Rows from block 1 of the decoder, named by matrix and row number. Rows with one number belong to one neuron. Each number is 500 + 40 x the weight over the matrix's rms, rounded and kept within 0 to 999. All counts start at 0. Numbers have three digits each.
# gate: MLP gate (decoder.1.mlp.gate.weight, 336x128), inputs 64-127
# fc1: MLP up (decoder.1.mlp.fc1.weight, 336x128), inputs 64-127
# fc2: MLP down (decoder.1.mlp.fc2.weight, 128x336, transposed), outputs 64-127
gate.38:487493497472512497469588429490434508528561457436512471460471504564481430503463480466509581464454470516543493558456512485442487497506497537542462483408437502503532443532481469466489515528559506
gate.39:481502491521551467512461520426504498498639374475483564498418374539520510603474456409416463506420579546507575532458461467478440516471537528532400515509528492524604405536484534462525562509505486
gate.40:497506486544546465478541489500557430524508459467487490491504503470525522552484584373533480448486567479483496464511498485556513449565545444482516505561536467474446469457464549497543521463426484
gate.41:496512514474513522509513430555575584485562465481552516507512461509471442498457466492460549473507570494487514506509504586480470463511532501470550470472479463481509539468506477449478414506517479
gate.42:496492500545474431541437495542481538483525514519545488541508550500454558499472477408523481483544445506528506509478496498425519507500449471544568564447471508560445520519515477604533506426477462
gate.43:493491497455478490512458423495495555460543493535541463527466454483476521484526574513495538567573483511514448620471467511530520495505542509504479455515537498407429428463485463564380457490524509
gate.44:511508479504503508443495520538478410474474449399540487493485466416538501463421527506540501512507534482526509548502431551500581417540407520489563521536579462519569518454524413490499492491525476
gate.46:501554493435488552481517446568498506503568506460468461542523470451518610462473513450501535415474521488495468499476449516523564519582494441548489450565513494521488462387485418495484499492486470
gate.47:495502500476538517478568518478430495463488512454533441467522433509435524542513461420468490497509445502543396517485471573560483481516538536546552498492413492541517499538484513420475466495485480
gate.49:507511491470446518459451476460462445479497519504564512519493487559503555485467542522522530456520465490470469521507529474503528433476534524491455520455498497546549483484515536559512525473489511
gate.50:479519498532460539506482453516477590481560514530545437465462500509471528531567477482503588481453535477484520464482504467442428526473473498524499525495485524559560500449484525551453544444481478
gate.51:514511493470512484473506482495528484448545467441510490493471453496543480513489548458550511540480520476462499460494433428445518458494511472412471516494538433467551456476497457466527474460468453
gate.52:472503492584549481564530451502497538501549403487497557503432520491481550443469454475455564544445588494473506542540443535469506509547552531519477488540538494454576498443470503511512499514465488
gate.53:471487502515521539449501475505472524536532475498491534486465493521479532533472509485484467474518487492505503487503482490488519502482482496505498526479493499520492529505483517496510466520459501
gate.55:507478504453475442493518406440576449497517501472514574513550429550399504419529491480525590522525512499475527470481518418515480493498433559542484485524507449446497546466476546501491500423410451
gate.56:478485521517508445471539495491575459565510385477436519447455555515469557440507544429527394509504542497533551499504509525487490554493476420477433518528534523494458424483498449537557500519461452
gate.57:477506478441495523475544480501567478488514522492588557525524570499443415518434497493435542532525487471466488472469589437438485499502514487516431467497424467547513499592496522525455537481500521
gate.58:529494509549474488429496491518520451537520554419473569521484431512626495531463563512530501473499494486453482491519518459532539542488526443514527520500546499485457504517529527560526472441545482
gate.59:515534497544503492455466502506565518519501494468539488545554492475463506458481535517525522501528513495436463530463552506537524559488513520518537522505552496428475463448503510477496517477456507
gate.60:476470492499487477543468536560514489523519424485466556433450471520471496514443539525553493498502545519521533480465486518520480593472454464486397482503532490525473502449444496547515512437443455
gate.61:505493507536485464519477497432519546453503502455425500526528502468555512497571459458468591427530544499509526518520469438459499472419505502455490495549459463501535412458466504503514520539496480
gate.62:470498508484481434425495467476490504476517436560455545485419483509480464507461554507409530553478565492539508543492476457456488477477522548481465498458580480483571514506460530477489532489525480
gate.65:474500488467529509481458429491470618459466405488391474511464483616541511626525482552474565463532503492533539429475560487505417596449488542533511536404479439531491509498448489506479555515507447
gate.66:480489500480443524454533474535492516578445527516481576452540465572455492498498480525524463501484447520514518478460608464476457531502445534567474517481435440585488530502460583561534503474480459
gate.67:506505510551458589516488481466453505529507525516462485512505454406480558491477505527495461540505515520527538525466462532484556469445459462517514596584476497508567529518490516513570487546430484
gate.68:491493480548469553520500513555484436537483473462452511533540477486510521523440551526404496537465534480520478491504440460525472501511519442490518475519525495492450500483492499543464515498533481
gate.69:485526515360430487587511514485550526622530481525561559432467457406524513457547569439543521504505439489552454494448437591480550557543465520533492419598533517486437480555554487575443486535546517
gate.70:492477490470494513470549470386578581487502449512489504457460522480475518478463547498512544485495513507568546559515582577479491538482484579453514495476456491365557504486506533482477477510524484
gate.71:479464504519398502532507515543466498501498482496495555551504457433529531522467528478463531569439503502459469595517433521467493451523528526501542458552501494491478493495460531511439474543507454
gate.72:480519536505542544463498489535518438528512457398429548514584488588602507555502487561441498485482501481468564488434532489450457557458482451486503534385483493542515525459448572483555491488487415
gate.73:476481489470493538534535552531442453487495457531475544478439467516520482580489503456437552515480455523487484541491513482507482471473527539461550487460529462511608512500499531492529479467553507
gate.74:475489506528531543396462478540481510492503502653554494501446408531519491485513538484501588507583494496480486540523480442521494526496486514506506506492541489584563507487506436441553429417488488
gate.75:742144458493440529488507526539507501511513464563543472480467485506437506514499449473506476568512650813502556554566526451457527545509440467532527407493458461481501508539472513527479533528492518
gate.76:508527507472424529533468469482478505569420458514549474470448480448576499582467514505508535535527533492482508480524502482512503461498514528466512527520507476552547527496500497542534430535477503
gate.77:481507511501497580494450515513416477492469544573538465542496431464466468480531523547435570580502516474487470503452479455508476488446484507493509460506524487540505563537385539463597452459412429
gate.78:484502491562433502450495484550403455456431508555514533476379478457430542511505530461508449517387500517465431511521424538513511561564496474497510486484572474448568516483492563570456466549526499
gate.79:500476493567469556466466520426522503531546533525503458456489471528489450504503622556435452532523471491524526507506525468486512534465474459512535505490499424495530517524512463506559435475516485
gate.80:514511506427508471489536536543488533430416534589480488534502417526565491506572543498555559509527511504565484440475506559550477522498504517465532446453471486439417514513487504522465511512499512
gate.81:486512494547533555507511489559506489568483452433488528565473538480509535537483571512459443472458508488503514551447457472518493532500471433478546503478487449472470483451471423505463484503480449
gate.82:467516500530552414524530535583473444582508418551492541463553480487486452491493469504510472575595482484497485481495426483481483505513536543486504523479479445502601510523499536556545532433462458
gate.83:506507496475534528553538463450525474470442516502531494449444540483541430449371502442535465543475528491472528499505477558465530506508493493396542447506513495469503429516513478460522480495538451
gate.84:472506491503459548474419545507506570567576561573526492492570566526449481492517429595492470492438497477479532555469509461453446550431520531502490487470540514555519537556495532549494438482513484
gate.85:499510490478501466512484499584453510522450482490493495439501536476526526436462517462484502498487501498516498511524439536477475464499512524471538500554503476461502465415513463549535481537528512
gate.86:468542507428479544623485559530482529554556488552517517541461451481434448568538519494499543512529435509502454453480435462542451501491491489536521402483509413526533467503414489479465499503474436
gate.87:490487516490532560514470507465535505544530490487497447533523462475487436500526515484545485521461454494466541522543541457505429476438552514532563503469448492506509430540459472474453467591494484
gate.88:504513509456429453537502532489481496478542505539525442517611585486511433488500452513533420556553447479496416546461463562491545496454463531460468432457473548468439473523482453479415478456525490
gate.89:499492501429533514550499552449486448539516532505457465440483400432474455547525482498489509563486468506487453566511477411507518501495488488500538469537493452554544508501456541474488547499509498
gate.90:485376480530406506523544512501447506500526486483444463465466431425463517486466490469521461520513574536513562506577455491476524499508470474540520460565480510506527474487464481523493507555467468
gate.91:483481489524517505512466495495460487526538490522522485492436586547517571443614505423583474585494424518505465457470507541528449514435513545524466498525466507418500530535495519586443516441470477
gate.92:478455489440416541631512545517484516505436578514472455496438571507568522466489505457588429479490504490479547460559462541469560490501468462463481456522475500489527492455486536551495471549420429
gate.95:470505498454520486564552466463504530510463510518550525441574514459485470494573484488455534531543516478543449480472430513462533493601494579520498425502582418481537507490467513511475525474448468
gate.97:536519495492443537455493498513550526534512518548480522486494535520535486437490449515530508464524464510448483454526577546491459515502519554511465482466501520542508471515493494491485502488529500
gate.98:496508485501536494504538548520498535467532494486550488464471560487534459520453552487422477491437489481473506515474436498458456476443485520407525505513504498470515434477430459451522462519523457
gate.99:491508506488568533531413519528520469498536545468441529457506573519517506566468516499471505512431546501480553554491504490489419535437499497466546511481514459468526528507440506475499535468486415
gate.101:487507503480479464473496499487529576521534478560443505496513586544452510464520530508535527421448473504526511484490510515455494577515455478482454455474528475476475503505487528476484440473493484
gate.102:511496490478558542471493467509575496512447482540514484490460502495544460494534604545561585497521516513499491533472516508536547448450519478494541447490496445408557501510489547511488491476468484
gate.103:484515496466511493484480466534465607533526487569486526461503495596420489552548494578401479478521464488521501511480499550502421584584432536518527489473454502561529521444439520424484481521500454
gate.104:464500509573501485458603434535519449556569383486485456459538460459429534491491562459503426486505563480463503555496464520496493421570458506521503507588536392470507451493494477468499485494436474
gate.105:484505504495417471537510431487523517555573527452512512480516514471477481551516454455512533532478459484507533508450438516470490447467432548460455444514497531477551476491485470574417475481458417
gate.106:516494517540430517460484499545543423461534529428478473514565423475585500530470529554515527497464482483463473493548519442431485584468498513521560537477507494478525517545485454548412431469495439
gate.107:512508496460472483533464556436502443511572436529489497536502569453548503538476421496503504555503462508562546562401514534412509520439477492451545519518445459483509482512520467536487522497538482
gate.109:498463505538486517472543523402501419516526527471556609503475387500485529507485555489503551551536540523444604549528479455515449463493480578530478549558524558509539515509466501435518525535470442
gate.111:471508495546562461431469433502495563487441477560480522522531540574475566489567532451456501449535512486460464541476502494480480494494484485419553528507534503522492479511497505485518513470441501
gate.112:496502518524461551457514482456453492515534494481486487501507452456491508536476475516493496550464470519496515533510489483489481507489501456526510532526527488518549488542504513492579523453515472
gate.113:522478494443476478532484522513504502445557467459427504553553409541505566432526491495505496521474512533513521531523467437449448479483523406490495512538534555475457465476477503536493496496465493
fc1.38:502472482525470415526449602528608507530496467468430500437507453511486494518477522525495501502496484532504453441566564547547575512484515483525591528545524434444541537468536528457432471536482509
fc1.39:509496499497436553489489458573540530494457637502516475471548545467433482420578527589504463512509497499512504506493511532545508490476480422525547446515519526493444537497521498552512535521496488
fc1.40:506520495456486485544537522519525550447377511502419440495492540459475531399489474535548473491543475488474469446544531499534459481453487551472464528524465547457508488541531375512456466537479504
fc1.41:508517516480521517470568474559603511522547568368544589464482489531468420518404567520470530472463500480437537426499560484540472492513514543524508537488543556519533574517513477447526460509511486
fc1.42:513489499474509578509472401421510502590590541477518485453561501576487559561533501475455448467499440514433537600441458442454478510502486509500465505485527493514490462523493503500570415474461476
fc1.43:468487484536513567432515518603490459517480476469500588488474492527523440502438551507447533436428533479473530487473560509508414493569462460503491497431556476541491513509441494447483454508476475
fc1.44:477500507486474500514481518446541482481513462465495512550508498513475506516591532522491465509523576498554482484470556536566535563564492431457413485492474552493486514502478492511540653473458537
fc1.46:504525499490504520540533497482557443496505524499516477482436503416493528612458495529448552497475476482506481483471504449455516562490529565453518513483513504410509539563531461460437480499554509
fc1.47:479532491521447540481467462529495493499529463471500506493460506447558452499462581581516514551466506472491515459432496454487510484473518476507456480513546542520542493492502517564521534511517492
fc1.49:481483500477525511525479475504494498535553545492448459497533441477503396552545457543520498470528497492470501537537518500542432494538532553504566508475470456494502512514508472509467448559537497
fc1.50:518507487522557506515493549556450471480473472533497542531466435523533497459485558551496551471478492511471514485492483550555521506539448478458508486522574438612523461556486470478555542443437511
fc1.51:496513506451517548458479444508532494566530456464519497481521457471490564499518510554451444474501496499527502535490453543519495425566496548493515506534496507448538503519498509509507467529493500
fc1.52:472524515511553427555503509466527466430487506438545504486485501522485511490441563498428534552436490497571488474420486494538480423567504565474535485488539443384523510432498428524441491514477508
fc1.53:492494501476420491554521463503416494477508478477514449523501422429499559504477520457484505541487510502551504524466407491485526384453496446518538515544489486481543497446520504490565467551481486
fc1.55:514518497462512493456581580525478540443476495494549478482522502510500489558483541467503482515493479519518470537497563511462477467541482578530548536477458494524439469514510497488475524514524525
fc1.56:476507512516570525472477538448497488476455531567478513524547508512463539522473537507439495471484512494571504513518514481484471518459493541518497456446418450484476494540465554487436473525520498
fc1.57:509495497494438472513385517447495499479576612498471422439463524442480581463536437580534486507552507496430469509527494582515554456477521539487539501511562532400469473549518512440538564500495507
fc1.58:495509492509482557480482412459543482581499502528478507579511455532554491521535478526652493499580460497542509461497504457475511593488492440566452499493462562462499520391498486554508473500498492
fc1.59:529548493556489562570402552485473532523524593470508405517500517454509468491504514515445548472606497464431431527491550467523524486342597516471514494478401487516485474515483534440548527534523514
fc1.60:488511504516428510470452495542470478476514497546478538520570513561494566482496517487448468591461546513443504517495494553459538472533489531493494519478510496579531536525532519555522450470509507
fc1.61:493492511593541445469470532498467480437438505486477540541518520504517548532560464451487500489586540496523530470539383478606481559486425536459422492465497477537518488423448529502560491501443506
fc1.62:483469500406452490515337475532489608505465495563514559518489522502506506499572563508537481505534492502468538478529491530497477556456466441470540493534516493522515483461485500512554461472453471
fc1.65:498506507439507471439404526467521515505447519513451510540428440506555460450458505477625504481536526486435472546509530458539552515370538510412414476479515484404548443535519450491470570498527507
fc1.66:522502516483539537516500534527508526484492526612472514495441491475558442490448463417413531545588553518474478519440530495480493477475490579439469481473515519536543459433488408527492515470519496
fc1.67:491495486478458506498496495491496500463509499519511453500469467468484566528530523455499498505482485534552498519519505509497514501485507479523514596501512495454496476513518530509542492502557502
fc1.68:476465517495473441495571557502519467525460498474506411517478495519483536508463590460459481562564493499587532556600561523490550520515504509488477540434464577523514458474522430519510462532515507
fc1.69:512519496397492504590485515485504511577531498539591537442462561389540555496549511491524561505470497492551505487437442561497536539530488527466484423565509445494419464564507474531461547574517490
fc1.70:521510506523500500502530573506514469494495526420520491462507511476480547512491538501444501479468524503529546534485519476549488444435489476487548557459473473449463525487560474525482482488531539
fc1.71:479494525514506499486525476508510466485443443460467528481500544467493508445501555492444531459448605461522570583520513573482478475458519497511513462530570448488503518460483520466445529509518479
fc1.72:492488497466509554501468498449472574512598573556499510529512533539472525454436577440503449522447532497437463557532561534540516466490503553461553472535489504480487502567515427515502535505527469
fc1.73:489511495553553518430558551514485460451478419451492516565508564478518560506521484456455509512514479512553488512475536502516495516437481467481476559459519534451461557454485542473463489552534556
fc1.74:492502513451535569493455524493518478436454507502414542515543557465522572486499385516462510495461563493492538534484462448486488431383563530504437417455454470535476454465499547504475564486509510
fc1.75:471599523470477408546414417527416498540464475460564580500501531433668547531574458542451551413500500395465443534518494524496587369482560548462503519515470471478470475437524537451425488481497499
fc1.76:490485506542506449542529501464471558447483529507551597597516476585411525497491489511459546585511498491585560515557485474551459456471490530489528437436396506526559481479457509449513528500477465
fc1.77:520507507498532538462560479505522545538473541501530548488527581505442503497559589560491557558487473513456492534514518496561475476469481512489559526526510496556489470529498471470495441602519527
fc1.78:505506499440450542488503421540443463474475462469526488583392488489479546528466582459565467595537421500538429508536520516583517500524402530449554485399476482453443463505508480521501485461497497
fc1.79:494465513504534502483512449444482513559449431500480505514453495477527457538501440503516455479591479481534529474502511495511478543465457512470522485510406483469493583517495520463499465532568517
fc1.80:498538525512460523456506459475454449494550462461517546453438489534426540514487458463482424527455456497506466436517453472420453521501521478526509498485501579467444471564535540451495488519546523
fc1.81:485477484491462470506501460531520488457540524517505464464426437529553469528443501453539561564572422490520520473543461467496542511544509490470475520487482426436554505479501473495432473506488477
fc1.82:491546513489508572408528510547511514501534502505454433504416432572460510524542501415505555463434490508486426487454509500511485542561530461531478499520551538539510447500503461508520475544535533
fc1.83:508470489465438485468492505499531497428569579426491545533487453459489550474490458528488445482433485490462462457529482460480518468490475438449488461492530532532454503523507483495475520403469454
fc1.84:477522492496520469536490524572522456513441534450399412435511495528513486524436582511548463478490469470487523459472515558539523461570486493572498522478479486480491484461469468627492590475460454
fc1.85:497515518564516511500442465490522478488436452472471477493537536539476515506545522532447503477487504509496515478471496498426474511524474481508482546463460509520556527457478512507552503546542514
fc1.86:525502503509499545556477550444424550454434436523490463549494439474510544541390479576553530460549500536550500436510543471516519520502457521523507511501530464555534452531540537558515428493466513
fc1.87:504492474518424435489523494493526473475552566534469602503499539482522478452467464586467521509408516494464523513481472553454543532513483497467470485514529472460529514524542504490459492448539507
fc1.88:496485486577528495499487505552547447521435506473439485482439479526470521532453561519473577464469583499506575459510426445575481458483536441481464518550592404532558555569512517484544512471496514
fc1.89:487492498558505481470502549459436486478491470548540440519525535508536575560462589534487509409564587501489524588462496503529494443495445549461408531471560488494552469452539434480527495457510527
fc1.90:461497508488512524508456462541449511477511504451577446514494512538504523557532453505473512515479470455529427474378483429491488483486513529506540488517502467481500459440493554467481480462482497
fc1.91:515508499531428550483446451470481533531559529526440486516566576429601491570556458536467433456527547499435493560531527437442471485432512577496497521507387491439470445525504487498508486543513510
fc1.92:515540502464560513486505431463476587482588531519526498576524547477487450462477463500493482486511458478525399513405520495507468457528488579438513519429516523441421504492495530511499473514546553
fc1.95:510493500423484518510578499531523569471465477519573538431428520431527465465564527449491544544546508505487473545583501531451559469612485581470490468488572478510494535505517437464451545482480510
fc1.97:519485498538508552467518473428405462553537506472480486537512453451541510457479432581504514511524469478488489528456480476488467443465515453504521437520443485497560560531509491487568548484496512
fc1.98:520499500465478521493462541450547518537536523479432528560562537489537528535492483499553558484508519482448489489539530461434441552467583542515561523505544505517446497497486518521504486475518464
fc1.99:484522485426426444566580451513503560583531494571480573468444498411481529528572461441496533508442462491482465525457440540537537491546487542571438431483548513460443488450480465568479500554456496
fc1.101:484485511493554440456545494535534502512479529478450484551482565533521547492524570533522544457505483466501521517515492451498556557491478442454469503418514524501486495427475518454490476486490483
fc1.102:493513494512487545501474490566510471552428517489524480500479442568440537522521588485594557473473517483467479477510488430611496471514499477493546507475432450520528460431532482462526465469457479
fc1.103:490488488467504486497470550477394543425510549493514459477463536531527404489555521514424508519569458486504486490536480494580517455469479482486503475517576497514409469542504486461464524465494521
fc1.104:513494490505573510482489558548495467553406438526611504504501518547479453507476596517528537513474476526430530498474452449496536450530462455483547567548528372550516512499495489501519450507459469
fc1.105:494520510438533508535504584503432489450531501529466524546505388506507522444480511509505444545483507475521468502529569454460475553545532555507544514473516541512466557479464502481525502523498484
fc1.106:493499523540487546543516440521517485482469448524479497589552429413509536500476491519592523491481503491552463446483526463487559424563478405528483460525477529556516467457527508554497470435435505
fc1.107:514476511573480495483513518459511513570447469481395525500510562453476491601476479458474440468403473511514488510486491509411502537468531434454536530507527460495455485531506475471526510511506516
fc1.109:468478494488515568448411554482563530530511504496439576373468462522463536533533478522389541470517555509526562497493524473457487523415522537512492542553480507468535532483496529520516542501491499
fc1.111:515512478560516502540531524457507491466468517471533449566508472446557520528482488482473390508602442512584551507448513557451516509558486510509541516447432511578530466456536501559480474561512517
fc1.112:507519506583577517420514490493532559573522512557440590513553572458555440401513463575533474422514521500473538511542568542507491534487470512533439553495476526558491514534464537489479524499479532
fc1.113:504508506601536443527546515502430519510481448528427466542431496535491512586487547440547471484476510515523457530506519520487432569534527505512537490455477508463418469414469501482529519531522484
fc2.38:445467516466480484480507406493439509502464568520487442508457545462507439495474495502493553491532570556523440583474525479425461523469513529507497560481481484412500511457483488544538584476462455
fc2.39:402508502512540478497488517472455523489576413504477574489461478486519464557481458425509504494500494609496460521457540506478497545483508549521505497509468493484555462510453511480491508532458424
fc2.40:472501507458535553462519431510418566443497481412563583537524609475481495495497471582475539506544497515475518497447496496502497531410544483496498505494555499453501517485500414545551473535457516
fc2.41:487529493465541470564567518466551543540458475487467491454500565573470521555550514536472471507505489478506520497496505521537538542468497429505515463449422481484492499513480504457509541471497534
fc2.42:515474505554532411530483543455425553479543491529529557511542544492479465473480462548539458484522479511511446529540543495474534492516434489517555487545477444458453474520477538556427577472450482
fc2.43:504531520432568457566480506488526551450513431506537500506504486536592460419560463550514568385565514501553465472586500519508522453517498524509532454482527440487476461429528462512370513546518465
fc2.44:475480492520507517464542460455447508517465547509527445449523521468503456456442503475483402542514504519553518509506539532537491434486535526520480512539506489518519541468552417456538460556505488
fc2.46:539497486504507480454469422437524456560533549575554476439401508517441491470548500437483489489548508445492539537467507427473467467415479513489491536500500521467503526498504515525561495476493488
fc2.47:478488491486493509467498492448521494488502450533484453487520486544545422519510468509521513515513507477474482552523504511497507495539499494503514543555573523540512496494499527449485462543535457
fc2.49:502526497469550490513562572544475573538487395552528479491478482520478559552544512520517476491454513453487469508534453477468531430480516447457510525460463497560577508570474572543489489451492476
fc2.50:488488505509520499470528466555442526453538484517488505563498436525474452520524491493436514554656463499518419454529549530475382515474504593511481495512451523477560522514504462454581520489487470
fc2.51:496484542497451586571532492550470420449456519458530499463502489469541445583494523423507526482497518531521481502484516459543491460475496470489474518527562428522512544472500501454498499466550445
fc2.52:552444562496484438484479479443518473458554571450592441530552486474444475456504542465531588454475510519518503542538516533462498489524505503491441403492467497495472499458503529535453551453516506
fc2.53:596488501514517499542497471471526480550486518517526558499491497507512632499536512537486480462525479432481506488566477509503538485451537511485454554479495492482510484520478452509512487398530494
fc2.55:472530463570513460556463516519474423477468467470474567496556464487496443506483488480495505465524507527527523516453532492495452540463486519502497490509442499479537468501489541541538519489421407
fc2.56:488490505513483479542506544474538490516511482536349466447508549531497483477483529457478414460466555540560523456475463504498482553531505456495530560552560553549499482527544548452522454493543515
fc2.57:512501497441463548515529432439507474478417523461504571473507584505463430611490482485512585457451537454530496537529560505445511501508476494499486540507473460489548517532487550541504489482523395
fc2.58:496527473476549490444511533523473511501465511479504423459493542508472555510466492495496531467425547495532444524455481513468501463476534518518524506533523427462485584556493471431465495515485542
fc2.59:503525476574450492504476523555441496530486570502529500461522538555500478504532542476507510473445501465545453491500474525475494483620422423476439572513565497567501537492539488471524449519505508
fc2.60:487496492518561496544514493537489495412479528440508499488533454499453433484507465406485590477463483479531522505521534462500444458508483533535577504494498547513474549528494504524512462538506492
fc2.61:500476515582496481517482514471502594437574490479592520519553597530529543516580514491524533510466448549519494472516483509541528536513543511486508440495468474553493512553444524482555466493545570
fc2.62:487495491550450463504510435475507535438530435460413532499520465509505443503469482542446575568446540515509511533461509539480458499460497554493469508496513529505530460508501536507510549510556452
fc2.65:506513475544495519533578390543467540447420566500545410490501391559498498490537446486502480487556467474542489502511550483491543405438522474499560407521546555490499503515477505476434493506515508
fc2.66:471502514488532469502487578502538543484437574449442502478407546606415493479519480514484482512489482455485552434478554527509450572438506414493506516528573483523506427532470487540503461583556509
fc2.67:537463528495494485511464543558517391551533513480481564499519485503504492487550460544534517494454515475566458516500482497505380477540502557487496295537486553514500442530542452483560428430568445
fc2.68:560526480531479515592468450583509466480466483518505531568524571547494513503517442464483496505524486443500523470517526429484513478475469501510508496494502507493446514474453547517510514515479442
fc2.69:571494512580507510437490466506493474424493474453478456494472499538442463504477441532526498478525535413453502506497492504489473431488494483518495567395476481497562497436571512458530493435478571
fc2.70:511508522421535487478472542557433431553496489536487553545448523489502509496509448465515477483566463444466525499568520451496490482519520406494481502499496516499569506483491462508533519472571507
fc2.71:485507492468510476487467507453449490509459417538507468469498473552582500544486388570495495501494524494479485542497491547488542499482454560482460448541504477478462518554442499581482539393487483
fc2.72:489510499533473503528570479489534456522523514554420505508544498503502514490531526516477524484522489527516447501475495508515480565519481418500498498521514536472491561398447501497487504487495497
fc2.73:502503534517431455459463432444495531470491547490522541468519475507453413400479486518525459487542472482483523488592520522522495470504502521491563522522473453459468511512518521569530518533458548
fc2.74:438490518470446543496523441441514533503482580470596539487467494463445469532505485490510533478466489532474555518462414478558449542516543471536507523481503482454527523459497485488517436491478459
fc2.75:568287064448448506508548575512620495509532472539505515535461519528476534498479454525485443475495536686550476440552453471520531497491454513510522495521457466480488551547428531602562485558539518
fc2.76:561505458446460572569513509435458593553430494504464521504498473452527498529479489491486525423439518462453569546548555511461495447476473514459488478551499530460487480501518489542518440509562473
fc2.77:477511470543505509584543550572542469553465529478483455516515530500527567546473515463479444512539439527550460495496542523474539476524474460483454542498478491452449493460525487452518426532548582
fc2.78:505506494537497467511484442502420504477533495485461503463496423480519494460448401515535441550525416475487473515504534454493459532426547513519556564526493541501531496557535507502497457468538580
fc2.79:491492484440544477437477509506534513449490490411455548539429438487460523508538490558523612473491564524489492535479491511459505556488509504465464479506524497503545521515514470432412518506485449
fc2.80:490489523533466458509487495462544435452484425529509480477526510466520489466496591469518546561562481470540485541522481536513465514558547632495561472537488495512460469477525419451437503462498533
fc2.81:461497509488444513465521514558496479492584559470413558515502527521486467460543525449533507490538540541483462508523506516559519537508553462531549553535494512519501485537559389487531490600506526
fc2.82:476490517479517529521472540530532543557475520494431499504467495486464530478522446560498408477430446556416560484586486456523574484521487421485474491537488520566576520532510531507503474493465473
fc2.83:477535530583501486515513430486461501458553536440507556485516516437464518483468436498541488481469508532503491505492490474387515500472476428513500463538547448564551415511486531517483527500482506
fc2.84:521450558528489486488498503465383524453512506516503452443471510544506508473452402585540535496451504544522456523461499472483514516463505499489516511467515499571493487505516501501562482478505541
fc2.85:481458493575450460473536528485456489597486424516552462520532462511488484527462502503464460633541427492530463438516431540529509474532531537504450512588492525480497497482527447456515466508475518
fc2.86:486540503420507566496532501502474533485475517519520505576516533562541528559549547565484486463467474484525558517515585516468479483479495524470487455524514481517456526538492496487491508553517486
fc2.87:496496523429533522564473466461521463552496545472551485508527510514466396484501520457577516464501494538500486444529534554551494502523504548537566519499470503419584487483490473523486483542477439
fc2.88:495507480465504455553477527489552522526566509538494529487584521531537480447505432510529443542602539536478467515495536519434522458482507545486517514495474537539503480535433497530480531508519402
fc2.89:450486546494529519492477463573490577446468489546523573465504500585509454534550448501523567527439524582490515526452496531540524518479519509542497516527484527544508536539450492531501432542483460
fc2.90:288431446489452477497446451502510519439513520476502474491470502499548456454489506523533483474494587526564513494499517505478508530488496482514518477548474495490444552496479484526426466538487520
fc2.91:503500457450478538475510473432504502596565476537568449469475552454523496499416443476497433543485484493418487505511537532508486438435488466490504562535456543534615496479495522474543522437500482
fc2.92:398470524499483466538543476485497531462501502470455519419538484481423444536453467463521474492491547520517462508472571473397519526496475498497498500562491477502507430454615547522414499510482548
fc2.95:523478533551580494464468479524522510500532487491509448537516473523493500501471513534522528519449567454501550498498488524512460485488502459503470523531473554488424504467554497440502554481497589
fc2.97:559489493471458474500502493530539488550530455523465511509473516506508491509527455563501478536492467475521495464485493463496492457555502505494560382484487506461528481487536478518525552506521537
fc2.98:473512515515482517541459504498485466470574495485474462570543476496504570514474457486486411465489508530493474478488529513492527499445421510485535503522474492492503436500468535518515540496427431
fc2.99:457535442510504448540438498551520427567513501555513576449560482460512477459477478458524465494488561505535432546486454447545494524502506486521537458573506480486544555496505517519460515523521499
fc2.101:481503474515543490581558554448483492482426490452469457503489484568537553525460550523524455447431541516566526515466493479439486531520492506492502466432528473440496461494500495484465486490471476
fc2.102:544483501498528436495502507478502493598543539517463459500515520566514565447501375498503417580516414496451486475480478481537534506447471475444445479485509548558531500504525532490506518442556551
fc2.103:517506500424502443458466513493555501436456497539422534482447437461491501478485507475509524475516475486448465518546481522474525499572441509494432464491460504442554567538477535449460456503484491
fc2.104:531495512521484519472548493556497474502576531518419463456589370617533540576516540480490502507512480501418438521402458476490505581472513442499499564505510516495472548549477421446543531538517530
fc2.105:481505512470554494539530427527487481517555489574535471522486431460537516504484502434466533531567593550558423467552489511494456545518511563503478404526507573551536560514504497472467450535466447
fc2.106:483486530496501478449447539494557576488440477468519510476407557462459466544551481538485491509484469529532494500491414544563474487461499533511471460423509535505550533562542483449501468442468486
fc2.107:494513499577515443535527543599470571461431495444437542455499409519493505451534489451492486476507508491468492504485512463539458476522427520479467459581527555546468476505501511539450471452531496
fc2.109:469538502472424537459506525438533436516541525523406496481527572524553474480421518547529510509409476509489479544513494514455537533445517514502434469505539497449567483498521528491537513505485516
fc2.111:457520497482445420505454523564420505556442539482477466483541457463503550421468446491547479495573505556484467467536446491535533531520448511520507474485525528491546508493515477555481519517431477
fc2.112:566430529499480488503530516493521427491521495499530528513539507469503548432523483499524481458514471446504475472543498501494410464504545508501469515524557478499519487509496485492510480461582471
fc2.113:571447505444550524585555504519514527468497499461478514534563553517564489545556519473508486491487410520487499558539481491477574502550516473502498552545560501472494473481493519468492512499497540